A small model that answers yes/no questions on an image's attributes, trained from scratch.
Model: 64-pixel images, encoder arch vit, encoder norm layernorm, encoder activation squared_relu, encoder layers 6, encoder width 128, fusion encoder width 192, fusion encoder norm layernorm, fusion encoder activation gelu.
Training: muon at rate 0.0035, 9100 steps, batches of 384.
Rows from block 4 of the fusion encoder, named by matrix and row number. Rows with one number belong to one neuron. Each number is 128 + 24 x the weight over its row's rms, rounded and kept within 0 to 255. All counts start at 0. Numbers have three digits each. After the name is the row's rms in percent of the matrix's.
# fc1: MLP up (fusion_encoder.blocks.4.mlp.fc1.weight, 1152x192), inputs 0-191
# fc2: MLP down (fusion_encoder.blocks.4.mlp.fc2.weight, 192x1152, transposed), outputs 0-191
fc1.518 099:170156093166116093118106151165170128090104126135137159114156133120116124108136158153118113140097130127173135156132127123094143152158143115126123117111118115141127138125144101125134110088150137105107097117132135136157148106102115127145133137135131107156127096136133134098114144109081127145136112125119097138129092161135105108155081114118091157131140096105059175158089119091095158160128146128140124132126147125131122110196138141171166107104103165137145106082123135149084124163127095077127139144100088130132146128088149091108154129118181169152157138132147103113161193128129151133
fc2.518 110:120115137112076147111129093165114121154119121113153117116121147119122130119123141121112134146113091092147146119130110108112084140134157160171133138094155144137104133160114112094126111152119084164109135109118153126121161116166171124117129105130148096153152162195150122122131155087124155133154166138139140155151120132094139143139132110116148129151097109090114120116129179145152163101091128133127125112135124178151166170175136119189157131122107148112140110097102104140120102135099111076124142173190138106181109117127126112093109115075138136088150128118121121121145109136061140124
fc1.519 083:132062104142125097140131128119179110095160093132138055142114120123162145091146090124144144129103138123144149112103182130121100135102131142115142120093098171141150131122157116155140129095159129123105124128095128137127116126102112131101137123142169165169151139136122159144162137115081096118171124174109113115131170156140094128132125156139126105131169075117095180147103068108127100165154122095146138150147126152139165105108120158168125112139173122140142148097138127089115151131091120136130135122129162112158145112126122146151134118128151156147130128096076128120076132126129150099
fc2.519 083:149132115156128112151144138171157102131163146164111088159138046144139134097165149130101152118124114106173119109162151099133054165140116131109106113103118162141124092130111128134088155123125114144122134207088133106101138095117102076124097111121126132143074143106138109113117178133113134157145119175129174130145140142089122139133163148162120126113139157106122130141132098153123114161127117122122104127136144134121126115113128133122107114159131155123108127102110142108130160140154125106115058120125099145135109176111111152162141133147110101109114141119146138131069150173119149139
fc1.520 144:125098132121123132112097165147106116107111162146100172121104126120148127070137120138136127180124108099164136123127133114099139057139127109082138151146131163114142129155104098132123171127139149125110114143158119164158128081144130153144127127128098140138137159150121145114120091153083113125150116134143124130150137128129143114167121139078095112157140128134160154117165091115121129136095110114169180110155138151110086115101160094110171109177120132094135100112146156113122093105099146120128122142146144127138148141146166130112132104145160113107104162109082178127080111112051146105
fc2.520 140:136148131158129134107117111162106096135109118145159161095092119108089114169107159124111121137112154147201123139113151113093156148177126120117124132116155118134109164170100110168139154135127172125127087142104107121117097114129155139154165126121100097134155119153082148109158122089109110117135113129107131123097095134190144105139122147146101111123146117129157134135140100107134141141094200101102105146153134104123200142081108111161150167141102126109101169116112107109134111136123133154127139146137163126077115131134135120112098156113106112127171112103157120140087139078141139130
fc1.521 095:132081081099100073129138139111111156141131119135170120106158129129122129127105115105113146108115146124183136095172103136121164126157112097145098086102131153129140139150163091124134102107159148125149147105138129160093163164124166108119077132147156148148178145084128147174117117132115119116134119132056100105111116156151104123122136140094120134124195113115167110116135167140100122103121117140101128136112164113132156140164077131103110147123126118121153164157102125111115174103085114121166127130122138120134113127165080108166150145118127143149128115162091144143102121132114153155
fc2.521 097:119131137091135155168141118116089137129130144093152141133143105088183134094149144107101099075117119077150099082114153124127085121129161107139133148139121108114151140142136116135120075105190133115138117111137174127116136141101157113133115104135129094097172117135124145152139128151175119100169164108076134107073134155109125151137172139127115149115133105154138135148128172110110135129164136058113142127143140089125099164122145171133118172096130092115101156174121149129138158141134148121136111128137148132133100149143108120112144123131150119113109159171085131129090090142158109126
fc1.522 112:105146133098166141127144143127138098171132123130144120126119132142100144131149105088119101128127106144145106087128126148132130108133124148162150136131152114111103186128099130127110127076138151154126138142147156195150101140143140123131085136140187097118154156100135126154101128132163144128112083108154157117109173118096128140155123103128128164110110128103123154140140096121085108145086150163146152103094137149105149075111173128105130138112100140133171175081145117166117082125126121077164120142132137125076108109111113115116146144146144165134133132112111057168108121134105166100
fc2.522 111:114156093142135105165134121101132106120115105141125147139162126114135112161119120112144117096077138113116103132080133148136135159124161166127119120145100132109131129082114118103157132136125174177141065077154127149097122140119158096097112169148157145141115112119131133125088159114086135145137122179128128152141116120082130141134228131094104129121145127142121133123136128126112132114129102112042161139145102130103108134102141145129132092165184115143122139104098134136149113147116141109137136108108187122147131114122145144100130121143129103130112108077164122163168143126156104144
fc1.523 086:157108137064157099131156114085107101121143147141090171146123161133157123163080098148142117155106119184153156146102109137135096139123149119112117156065179114101142088097111130114115155092169146150133139111155107119135095121124157121107101132121121138155129089164110119134157119097133124140118111089152106124090152169123157127106104150129150116122128124130097169141108138113122139137122147130132117142117140127148150119135109121134173089116090174154120134140170113118113117177097152151136117108114099142136166164102122094133129105157122139092140074126082119189096144108127137131
fc2.523 094:166144142104121118102116117124119163124107127138137151155092148148098114148085135140181099125100124115152134144158073118175147119124153171130114129130160108117128095140135123111127176144079124165121141116126110129118119133147113113114134129135131160118119128071151119123164140112139129143136155115112097069110115124118158126126132189140103141043103106151142198088154153148112165130170119125152121107095125106159137127131133068115133171123077130131140109087140116111108158144114145143151131128142099090129131184118126126133137126137134150140099142106096106148183105118128128098
fc1.524 088:109115145119116079139049112113095129146159133193119167146111111149129119142159125137106148129155129109141154117098140147087162123155150089151159113106143142135148163095156143085125176149143154132128149135140118114152104071115133137098152126126103116103126113154118130127111136149099151138142117088164162083136084125108124098147127076162152119124098135153102124107133162098123109147070122155115124134158133173152154086108089147145136133127096123108153162110144163136111116110133119143170126102137155132114141154103150122103111138097094151115129123129114134158081158104101088139
fc2.524 090:140160125157091084147131096135103111136129157123135093152124137180163124094136159152134118115145157138154123153121126136124127118123141164147116136166103102121179112116126142100100148118133118177109119101088129101120095100108181119152079120133097137112064109166114136097172127106150092140145119143179143134127136125156105091146097150157136118131162101136108122128143160115126105137164134117171170140106140141085153170137154140125073119118099068119134134158114134140118127129126105077120178095081093144130166135128135126105152115109099127145135120087113123130147106168127126131
fc1.525 098:133114138107149117131103146130134148116155083136155116105145105135180142095112155148126092131096093124118164127114127171156130123137121108125126101104137157120127151136143103153124122114143104116118173156120163154098143143124173115110150146134125156126093159139123097162126124129117120097119186113152164120141152136156106120104144113101089153089127102138147096113146132119113120164185118088151129151109114119166125085114132083147121117157180141094109156117129110159116138169128086116181127155096093114093104132156101065087096149099143138139132149139083128092131173120115164107
fc2.525 100:107163126111118130157089147142120121138149138145113163129115124126124131128147078134142139143130143143155129173175121100086100084112129135134135140117145107115101132096166135131082178136125114103097167139134114160154160156132133145100104123116120120097162109137076154146123101150120110166095105108104125146152130119150149153171165073164095152112160134145167147122162095108106123089126139089122125084154126163106086176142129149152121153130124104080106128131092140145110102130120118130152172168121139140115164128165102111109103124125147136113142094126094117120128093078116129186
fc1.526 086:112135111116185119135129091146188126099156165123113144152130151114140143093085114113106118080138123139121139106168168076116159096151137119105142105105115128123111113088142116142127134132092113131116099106116111171103108115074181084119106144124110141098131133157131093143119110121114140112151172155147153179137118179107144111110134137150115163121183137162150161143136182147134167148132168116108138116146163126122129116137138134140105098119113109102103152145143143143128183104150127152127174107130122093094108168066126144097137113138108166137129098115113135118122114148132134105
fc2.526 085:083130124130104122121137122109146139120141109115124124150142147098119165154139121173146151117144111153123132127126170083105146104143130121102166133165077106162112085126107105117171121124124123133161142123153149096075147125140142160108163111125131134129062152139130114120142154076098146159107116124124160179163110123089072080145118154117141181125151112123143155152187180102110109117154129143120095134123158140129143183107149144109126139092051149097104115153131079160129137139170134158126128111138120125121126132116141131121107135135126130151129092082137116142138141108115118138
fc1.527 094:129135174115117147133124100106125129132113126074149159128133124138159117123127170149152113098137148143136154143151123137101085161139148144119176071136102173137109092095113148082144128121134121171105158168127116132091138114116172129114136151147102151170142170112118110156081148103090129097122132124115152151113111114134103131146139120145141109125098137141141108156132136122120046155130118160167122150174121129135153090093104194108105135118119144083140118116105124125102159106178147136068095134146130100153174142098125122133108119129099150155115129136116121098108109099155120148
fc2.527 086:111115140115109123158167119071111118121086155144128154170104164122118128095150129148163120137129136135125141080116123122155135102077124164086105113124143138155136117095145157129122131116143122191102125123117119146112107129130117198121128115163132097147133088153129147116132142139094130143130127167102122117142120154102174147115119177104139091128131137175168143122121117154115122093105110162161082117113160118112133092153105131118138101163116122124173120134121123087184126114117160062110151143105137126121137173133104125145143106101165094118156141124090143057152138126115141114
fc1.528 099:153135156127111113100117137138142098167133128157129122172101144108112123131091119166118136139086156150133122138147103116151119105071197150120091126107117102149130081140090118153158069136126137033158110147178147164141137169130130115135117115090101170126133103105122108101156117141115163130133120124146142114119141116119130101118152143108135157119146111095136142111151126109121117157135162159157159144132172116138138123127160093097169152141114119176108133129137132129144120137124121089124134114154124124095120132127160127096157157153096163080147066154114128110134124112104097164
fc2.528 084:161162130118144141121112150170182123128125064144107109173107166119093094137144147117111115091082129150165145159138116143132110116125157151143165105126110154156144133144100139147107154154108150106173134114126106175106132123081152117114120110127122131135119160109134124131137117116088155133120120136142101105088143145125141123135158140152108134132169120073115119129114164095155130156123148116106110105143120144151113120070159094132139158154123113102119153099116145130137109098190122143113111129157105144156112106172095127146186107110066113122132058128140106121153135131138095089
fc1.529 081:094123126132133133127156115112109111143118103126131098126147193143151152160165162149106090102174079116112046144135165129131099150112135123124144103164131095140154106132127032109132112094128137120131115153124124127128143093116113119154101088151154136173131125124167123130121116121119134125143099128089134152137113133099098150166151134117115131148158101105117175126179125133138121146137126149114125137135168174108103156106149173069138107088141121112139133137118087125116143168146125150158105165114107091118137094121148128090162125112142133166130130129140110141130136145089107158
fc2.529 076:127117122126124166112105126080090153123145158128144093108126138122118137174135148131084128129104109126090084154112152149160097132159116189055126145148204126128137123152089082129101098135074136115145118120122114111144137160148127123124101086112138116144100121138133124120103156168132147122143134108125137119139119140115178176145085121157148127158112110148112161127122149149106159128091096170131114149148091111120118160158114124084092138114111103156125133124085141136122152128086115158149112118140145173148106102155143149127143080137138146132124125103188146105097140144133112120
fc1.530 088:119131126105113114104130081144128128125135071135134070115162117132090144152126108097107124082124149167144113165138169129136150126176155103104118116100128140146110088121128148131142119117131147119104141125133134144096109110125120130143074071112157167133130101117114164168134153126084141152151135119157158104118115163130173132139139133146149173130064145120117084141117115105157125133164124146126141090115143100110132108162121127171106133170087118138162110107144192123128112127139112149155086139132130105128149114154112122163111108134079148159159134153112189127109139139099082113
fc2.530 092:132117132110140086139125131136180149143123110167113149118127057125143131169124157150102118085131107149136101153099172194151144123152154104103154130119155104120110132116144146143086111140155096134124115149160134122123112099134156136159126114087142136145124159075107180146138129140127128113136130106092145105146076130118146137115130114077137158110085131159128143106110095095119125128130132154123140114109141141126091145114113092111162141153117095065112106126157103103145094118169145115148075138132112118166129114154111126181127148138085123150169144139113133162182095146126105120
fc1.531 072:110138152104149117138119138113128104132119110085117124126132108154150147122108166112103176145112096140127164150133153125151110129106167070137114148161136096144116173084115166102150140114131125113173145128147109125141110101146161141158137155163101128173154134117089173108103092151109134168161151075109130164168157110175168122123131103101121121133155120133160089111115150120156123115120107114115150163102127144141083119129122106120120132122140132139112146044137144154110118121149077106118102116089166178095115082107137085098135129113117164130129095119135151122115123141132121113
fc2.531 075:112102182144105118145117142103143111170091134070132159139099142135128094161109127111146125143118137093118174093136116120170116163117162101137112118126102146099110148110139130114131143120111138113168153102116094088134121143162177109136118104138094097150098123068151124102133107131087160114158128173093097175140092098141133156143106103131141098169138138114185077111126124130132129104119128129127107144168151112153105121124140158139122123125110133155081091100134135148099123126122138117173120156128125106111116131158155122132124125128116167148164141120131135151202168148154095158
fc1.532 108:146117123126170113121131155117125138126086121120136148117109105100159101130114125094099103129090137151128164127131140117115163067140117128111177127092151135145105123121080108134130137141122149106111120124167147161125165127124125150088105118134090117131133133120135125094122104191131204116133163118147151161112126150152144121106072111126148109183152121106137109113102130150172124117127131120177156117131170175105129163102091149116124117122102121110133092138108131083152122121133129183074143130085161160145136155198136117113133100129128137149117139140072130163135115113095127118
fc2.532 123:114060109153134107126141124108134118121129120167115108108125150159133131084161127118156115123119157137144142095093150101112122141123143154090142107127103139122084109165100070154114095137130158127115172134112133147126081139146099146164101140140136170120136136118139133141098121138125073143128105120161136099121170132141113088160161093149100104112125159136190138158125182131108143118120124123158091114110127103104184131167143145106144132100208128132141136124100156087117111133107096096092127061125134115130149151146133154124144117160135135123163120134138122138147141124113109079
fc1.533 072:160168079108132111127093127137116133118144108116117152121105154112170096115121085128142102138120090100132130140150115128119167145124136112094154133124156110164112099139104133146117130133136128091143148177142161115108116099088130122158140132104121126128126153137131135064131127133075123092131143134136133060137133105126115116119175140140103150146165136158128165132125127095136149191114119133093108082132166137130145092122118139139091128156160155141122106119097123164087161094125117139142088119139185098129144176148086151113138158141148191127151131133135095162129159134114075157
fc2.533 081:156173080111096141137135137127133115112126138133107119132126147148131125123163136148142102153119122145167135115117147131120127073120136126114168122119146117132092112114071098170079153135096122090130127120140154163127127086116137146150161122126148133142110130114129134111122117118113104126116061115117122145119110072135120153189113138143132133120147158123139162080224124115114128195129104099134114116135149105166109139103164149129133158190137173110143120155126114123100146091128113126163137104122126130134160116144128142108119103089114127136193130113148107149141138163084115090
fc1.534 088:133163082125121127110107132153118157117087088127118144093124071126111151105135096119125153109130095143073110102178114187115152123105127083146136151138129175127136084150138126136155151096129115133134167146138114111139126116136154150128159116117138114118159149131137124128149152151130162085191144129133135095135131128143127174131103124128140182115143126113072136133114117113114154149113138131102134114143128143122157116127137182072109147093138130085099123102126086114119120143101146140095169114153095119130141110129125094131109155117092205161113135167136109178135165110123106112
fc2.534 087:115122091144104163139129154131127132132102091155130112127104174103176159122124118180152128069166128120147107117142083130112162108118092129148126112139141110150115106125094062118132115114165089132147133193153130086132179152141145105130179162091126135112086104158113150055121155134104136130147110128108119115086168137151118125121121178163108151136183102125094115148079135132131116165140110087131124081124128116124090142124166159112114124101135110117156144120162106132118136152145125136076133131131103149134121146127116102122112152155135123144104131146116120127110126145136121151
fc1.535 093:120135138140163063197122170118087115149112122137150114143112105132125116125153127102145131166135160127130159088105172099130125120145148172122176126162156151156177107127152173115113134121151140131117142136090146142109112105104105119095110118110133131139116141096081125092105112103135128095133114134118125139130144119131115123183108098117162125098148137169137138141141131134083103110073120140169143191158146141118125122131148115132196112109124164148157105125102133067119145147096142122089173148158138136141112110127148116136139110114091161094095106124111121129101161104142110138
fc2.535 089:140146113117158140153147131135082123142089123129134129101141170132139110107123122127119136088127216150126114124137090127174087126154118181150134121113186114139144153158085124130131090091107144092121144134118112154096113115118125088089085153126118124132112128144139116107107150122113152174142115113141174136135139149137096183108087127126165135111112162140126165136124099148116128100172111116153159166137161143094157118109102130159164119105116110076139096154122113112137147148116103163158125094182090177124134135141119126125145096125157123130103091126127101130158100126113118108
fc1.536 086:110118168138133161118150128116172154142123164104139142115094142133111108146131146140115109162130066103135104115142144120168122139115136119148147146115099127120101134083154069134183129088137160105139122123134108142113092086143195130117118133114136128111128131158123098118104083146127146150112083111116110124147120129142136090096105114116119090100123134137133139179111128145098176120151140144136122103156140116097139161100147109128136107102158130133144172088137118199105176158144108159157157153099121101122144144120129101054135176172129148141126112147088127140112144158135139140
fc2.536 086:128135153110123159136127162103158155109078131089096086108097169121111137163148119149111108106145080127119125138095152116154135122156159132132105149145121105084124120124072156154209123102089115139111150120146138128138144158124150111098126126095127113103114136126178150136149092120101107127139115106150135140118143143190132113140146124118134125142150157150148181152137152136151065138161121119099126132149144133106132114100143150111126111121105118128142095108119189139155142135118128143145143100137100098107112094124127147186107125153124160162093128106088136120059089096140125149
fc1.537 087:112148113128140112165110163119141139141098044053164144173123125121144098133105117141101137082127106151129108133109186129122162090123117111141133146094146122140141099120161127118143127123150138123117136151160102170096139154150102083133123163119139129147101144073129145146130152174119127114124190116119178128194099163106121092157128123183138130135125097109116091127159124149143124165058153121145142098123167135124109126111148114127087136128127106155142114132117143171119124136115122120155129093131095131111132101131100135108140121170110121119124145126120163116120124151097137115
fc2.537 094:127139090119148109122112112147148119105132151162171136109144077137136084094110140113141118086079145144162121112125142143126130135182145112111109117145105142129127082135126136137136132175135113141116139164098095143149149140188087129122131109120122161133097098114136151113157124129117150077134099112145159123120166177107112149090139114163147146090079191128134169094147126121139098086184117112150132149127071126093136133123133114130117123128160135127121124156128127136097166182119163129148152105081139093141143119110118080144136144105145129110126173138154152145141144124134078112
fc1.538 094:102163102132143121122102126137134147106179156134090093111131091081149114120176148121127093094148086139105128160138146121136101149161118146104139161142133164119167090154128140130114152138146138081136063131158104123084152098085112156110132088137133138141132095122120144143129114167126129108159184136126137124125113155121099120127117123103144123173170090139141110150092138079150113157156173121093119110115143156108135131144121122094133127149124158109134154113154076156121116132112156136135142152136098098162136133104128061110161091089132129127138144098119113126109128160165152167
fc2.538 083:154137083156147135129156139142118123081148125122152103098067142144119085148134149170140103135122139129142103075164139110122120137193105100114133160141157131126138114132124121113124123097156137101093136146143112117109158103093145092105117147143127083101154133123136164128158122150134137118159095132170103147099101120098102117162171128098149146093109093148168146137064139097126115128128099136126113117146136109158178131124129136109134111127139122102154163098139163128121121126117096169167117141136118100143123131086116150159141135143115093127116095186159067110157108157107169119
fc1.539 123:152127140125159116116112154160117156125155144121131124127145099080118119121077133154162126134102108125103140137111182144083123166133143166136125152134117108142135131104150090107129152152125117078174127166109114157161111081114135129155104135097119123143120109155122154159114146080140110114119096113138157080092092102119166099148144132146166117107135098101138142092111098130103091116127151147181110161138162140148150168139141144135089124132136128066174159105098110151156176139146128122174095113104160113124106136098161103078116127127105148128119114108137100114125116166153142110
fc2.539 120:095128149114117136139125110126151140153156149165125161143123118173124093128169150163114102133091089090163097138160127139121116164118119159110121140121140140135131118106109123118093121151115089130112137120101143155175098135111146110155174137153096142142147126143138107160117122166127089102139131113101094104141125133143115191140135130164087163135146106117159135136142081121090143149117080108162110117170073158095161105158103152117101106133123089118142090141123124128113184099149139164114135161129152115156111170147113126143139127106131081114147120140062115119154101162113094115
fc1.540 088:108128100144123123138081161121168132135131107146134121123177150138149143117130138117173107151153115152119124098124110115113159147134123120142112069123109134141143072167123148104147166153138109135154098118150117094125080085113139128106118143133140147107123110145169153149146076102117164153136151109145135096100116118129135107135141134143103116146143137168118166130159118157086139151124189131105127184152156122119105095123109104107111115135117086117089163084133124079215124125121082152085140091111158144145140143150141106116166129112117134131110125153131109085105135161144108136
fc2.540 093:174135140123113122097124091117164142123123105098127140120132146131119131104143164078107146184121089149153168078138119160136153158110109141117130106093143099164166117133140120159134107169112103080140104127147132116143141162124144170147152101149118136133129154115129130144182089128138156073138121089134152089142133163106079165127121159139134106161160122122151123123117134112138145158142173141131145177147100123134097139125113110132102158097165132111103133081152099126185127144136124124118090082105125108134105126104126151076136128109103110126159102144072114090121147102132124117
fc1.541 098:117179168105130119144073125127131113094076110098098115138100145115146133101105125170119085134106126148129139102152149106159143124156130076145140117107121138126159068140126151117182135129123113152119124129105112107103105060110120132138107148130124127106178186101132120121141132112095137129133143148139135102157142149140113127141106131157113125120133165141118084126128146117101131145111153120153141139141149144132094142140091171119153183127050124165133147134103116096132146171119117165107121165097105117116101110161200140131137144103116143171117120123095118109162153100146133147
fc2.541 102:091168146102108119122131094145113148150109120119147089161119117086125126074075131135131156120107142122171131128111114122165117123115136142118124118137115117119130138169204141127090125115097135107152098140120128145182134099121133147120133085095109083157162128115160103143127121115116164161114132150151139122089130108120120127121130145140111137100113120152131132139095115147078107154120123131149113093115162074160093142152096155122138111139107131104136142136091129152146149143164097169130140095113126126113113115145133165122220151126074162104138132163135169117128132109161133183
fc1.542 138:107093141092114113124117130097147078107162097122166118092125106165126141129100156125140103136087134133139114103131200107123128096134114111142093135108139138135198137133138122113110119107094080110134156141133093127141152116122145093134088120131195120098088123132126123133142138155136137141151191114099120126152141156110140161143133116128103137092116087150132120155122144141136109140117104127111141105131175169136154117128108142139097161141138127128121171110183114135157074114130088125151152139137154133131114122152114151147112159133118176063127149095109141079179121164136132139
fc2.542 134:103143139142118121153136085124158106164172154172116129119168084156119171127141115136146089146106148145122101139109168138116089146122124084118083132112128107117119153110117141145131151141151103140153122119128148089103171137090125141176144135111193111131075113139135186116103134127123123147138129089132102123126128085117160129109147128141109119159160148084128093110159122113154060151138158127132137129126199137126140089112176121133116124134112140123089122155114095111136139110117091127089154129092111145092162121155141129164110089104150082141122139133125113096151136124150107148
fc1.543 086:160076173128140132123154159104094095140105112141115151120134118081106168158082136115097127148151107105171169133139154139149134112113145159104130136111174155151149105111053130109146113130072153130137127104103103124087128123114142112114095125114147146141130157127127131090128161110094107154130127150132121145132144144163127144097130200074138123124111112097077140134097141142106123110111120139155120182104140155142127163137125146107141126123088112124131113132132128102158111095091147125112122156105136182156145119100127126122085108156197157117112139141094149118115144138127141097
fc2.543 087:144085137127096130130155142090155125155124211146116114158114147058129143116134136144101112101126129124144126122165114128148141176138160122139121126109106152125157143136098114138123163127095113127089089120155112141130106086115157126082149131081102091098120160153130086110154140126093169112108103151145091117151129117131090136116116153094108124094091126084137122125101160147117095165125108102145158105150135150137108168131125147148113136121139138119126131105070119190149123129107143098120139165138145128126128135138146110132186145121175153131135092193110115127149122162126130146
fc1.544 114:128129120091115100143132178133086115130130119120130089135133118138112124105133101125137125176079122121126099132135136114142149120142098080134105138149128127134092107150118139147135097121113127119069121146122138150106164135088139106137084121132133110124152167134121113147115133152074158195121118152148120154188114090152074140092123122119122107095155095138137125158117094148161141133135086148095108196084148105131107120129118138076122155139162171156109173129101149125143148141120121169166112132088123130124163123133121151139171119172153114126124105120104156101116132141114186130
fc2.544 102:139103179147144096191160146106162132149161130091135096129152087094179130092139107094103138109098108136167143132147123131136164109143120129125186151121166152146095122123102160117095088147108112110117107147174141074120159098101119115135145142125135082136112124122148141119124102090136131127113092122112127102122133142112127099096131126122108168153139154143091107113115144119177139157100140175085139143147135134129145093135126100129123146106186132098127152114129113118117105145145146129133169120100117166111130127164135118091106115118109086118132155105150140093126161196159125114
fc1.545 062:117093113156163126114146121151091097177089130085129138168126131137129118087157179094127136109116091142150155117111150161145139170145137108132165094140122155157138104099086135099127135111184123130129150187149155128126106083139144151125129078110110154167131118131153156138085130143112130156152136122098140169106134118153139116143125100109104134112143101111160118107107138103103137126148115133148131160118155153129138170112090146140136126129116147153146115111074097105114142087073155122122185145125184096111134139162137099124140099125142137118127146080110113126117161100096130164
fc2.545 068:131133067157130120121136114149092143195117142103125160105143164136162160067096134157144118147088090112123120096117142156083091141133127117109141153142158130167124171115085127121120147096130095167140142145146154116119127097112166166127138122112156113114108127123167177158107132147109142135131121116081133148132129136150156103127133124134130132113120150113146107104100100132100134141138122084121124150132132101144131162125074128184114115114105158111156082077127138157150122069065170143125149159114114125129127100201130116113121103138151139108132138141133117141120135113127154119
fc1.546 143:128144154074107136140112109115142129097129117141121137155141095135172102156127133140147123136153082128133151170150154120122155142129136128137128145144136091193134114151138139148152156160131129120110125143153181139123101104111143142112078075133130116157119139129192123127136135114153156104105152130161129125172126142120109128154167176094097082120085096175114127171150128156127119059124121105124131097115131114114106134106080091123073097096131125155137127103101112166141088124130094143113135141142143138121111061117108146154097120122122134112117170124083112114143155115144129152
fc2.546 124:146143079125096154162111120135161134093127148085144178144165077097118167140148121100118120115137119150147123156138122116131143109078110072109196100136083159113122130126094176130141083094114132148076112114141146085126116103134104111110133127133139144115141128120143110116197138138101122172120152123146113139121125126103156142128102099136122111154091126124145152121113120174127120161116128142142156148156135153102100114117152157111155119113124141097143142160145118147122125124147102126109120179115102129113104139145085113134138120094172111121117172169095133179133153097095153170
fc1.547 093:138121151125141057162104142161135172112092121075195189152095151107073145128108148135134127136127139116108142158139120096147158075114147120131102152157145152122110133119149127133110128120140147113113084120115145144120129161164171123142143106116088113123136161122111148140113123116096148100099110120148093134130137123113144130138099120121139099117125138115150132143116131128150079126109089147127150122146153073143132088095155134113164126080117122151174146117124104088128153114167133126188155109166112088123126175103135115145155151135156157134108145085101116143140166096147153128
fc2.547 090:150143110133138129134120186142148144090113129098107166132122157128088093114108133143139105124110134109116139133153149110133157122155081135162124134153156139113127152074119124110140160127081136096141127161131170114147145133139143118114144084156105100140115132086147143086092137103127130138138126146130180092120144152103124103169131122160138178099134133169118119134072174118169142138080161140141115055126130088121120127107153153161109173114104140115175150084067099143095106124127155131150124111144141098119119146109073116154146093140138127154121122123124132154123121140126153135
fc1.548 133:105134113136109107131101135134126145102145102151132157167128078079099100138112115116058152126154119132074166128100135131139140161098141139088139135112148157129110114087154132120140145173107147125185126119070159118112123106094112136169157108151133114125150116111155144124111143146105118191144130119093158131109141108147104154100135121117100149149104111121141114113138118135124114093136158158136125165121140134157142091151143160111112119092123131152120171155141108107104074136120134112151115168119133085130173139124156119100101125160136157128137193115133124152148091119116185086
fc2.548 124:173125113160125087127116151113121119154126143074127080129107110086153151111147127151103148124129128136139153116159141108139157145175166096170133153131138140129115187116141135131120101133091134117110086156131099098121104115142141156191143136128168112149097141132118110138106148167143112093129132152118128110142140183174133122128117099100125173127138115146133151112136130131114106112155125101120136149104121146096156143050121118108148114143146160147136107175089153178159119128148087101137125129121120131102081141151134064118130148123086071125094102138103116115144130116099117122
fc1.549 104:135161093186110124172106093153116111118111091135162151149096145111146108125093150127173139154148104167137123115116125116133130107174167197139161146127133141179125129098135165087136157137132087131105098098103185115147104146064116093125139127131081128105141133109075130149129100126098171127145127105104118123158146130128141145162156133155146127114120127099142118126108122120133098132115128172105123194140158080112087116149153087167143133134122123112143110123150120116156086161140104129147138132107117137119117133148141110101131151093147154126109107128108107094092130125102114133
fc2.549 102:141125156087093127139128093130138134129114130167121126118176151134133113137104125203132133177110161137044147162114149199125114101133083132148160107086142106123156140129115136126095120108139156106140111154125151128121111093145143125139117067139115120148131119130135086141099134135100123129102098130131163108170128122069197118105120110139114140099147111167115137099119086135108131112120134144124168166142119129144109162126146123129154094146143106110144163090110112115122167140126134131112121173140127141123151141116106125164119095145128124129156155102089120092159133158100164106
fc1.550 128:097135120162116124147128120148178139123105083077140165160136126107139143132143140138071118146128097123126120108123119157137090118113118137069134132120172149111078134118113149065107154153128126127138114117146122118125098123112132074127140091138158116177153128119115139171189101172151139110159117136128131159127118117149136139152148146111123104115088094152151072092162150141106117152088137168093139103128139132120143104124187134141139119044153114133118124110140133142117162170125123159084149123125121135147101169122104131123139134100138144103131140124126117150158128128151091098
fc2.550 109:121163126126135153132133108144070138150125135142094137082111143130133143116116157146139134110092139108163131133131144132102132132120137157150132140123111128059107110109068107082144107141160114153136121135120090113128098149144102185128123118130114166112121165115108133121128172160074166129123128135162144120132147157086126135129175095136099149082071171127117097147145113116099114152125105147134090126089126135101134125145138143106106138127121115107169112092135124148147141140114146109183158063128163134095138164128182109132150122162173103120158139144140103163143099155098114115
fc1.551 142:119122115125127146118150135119094133085193068116141118128150136115141095129126123113159117131111136134128100116124143100140149140147114112141150074115174143137103128143120190110148137107152125090099155133140083106130116096124136148124112139117127120147131131112130135169155122180069133124156185191121136155126107124123133154131122116102148129100162106088133091142131136195109098168131128122148101178094128112164132083128125137107132137171149124131140159130163138099167159141096159133097114115158158131122094095139095101140134148125122146109131109142126112125108124096100139054
fc2.551 149:118145133132116119105123158122135062149145121170124101133108139101102089140117182113133154162077158148129096124139126143100148092123121166105140100092130159109131163101092151129122115112113167151146116109079096086114181126159114104141128121120137163150090165074142170114092180157132112153088153102125143174147142063128137148160134124119160142129138165116089135162115120098100160112094150153152166133122126122138122168103156095089104178092132117138109125097142130132112120123158112126107126111152126118149108134163132116147138111144134113130147122145124138114117132109118160121
fc1.552 055:128173154122111121127122175093106105148139130154125147119150121137173119110137164118103127150130137140125135128143145122142101155169108148159097090139149104140143133098067128090098119140152121112124145133138118126127119115109137140113084110102123114052160165146126136129155105138114172165113134126102151095102167096161127155133141129119136138160102114087114160121122151109125106172100131120190114106127157147093106154111149143112144133120129114144161149132097143108109112169126138136151152123127094101170125140159078094090171094154134145097133098124117124149094117123081052155
fc2.552 061:137131139125142098139144165095141117108149088102102114129145178171140104099134201102107113151135125161120103153120122128128092150137111150115125122145142103129127116067112090101130127126137118100144123122165086120127125156143143121140158092139151146114124123131101135120155136173080114157125135123161123118086141103141109160140147111148176138129100121124143167115138161152152124171093150077167162085143158134100141104141145128106148151141099083143160140130091124161115123083160144120142169128123124164150120119120123115159116099154082120117118065147108165096132141110116076122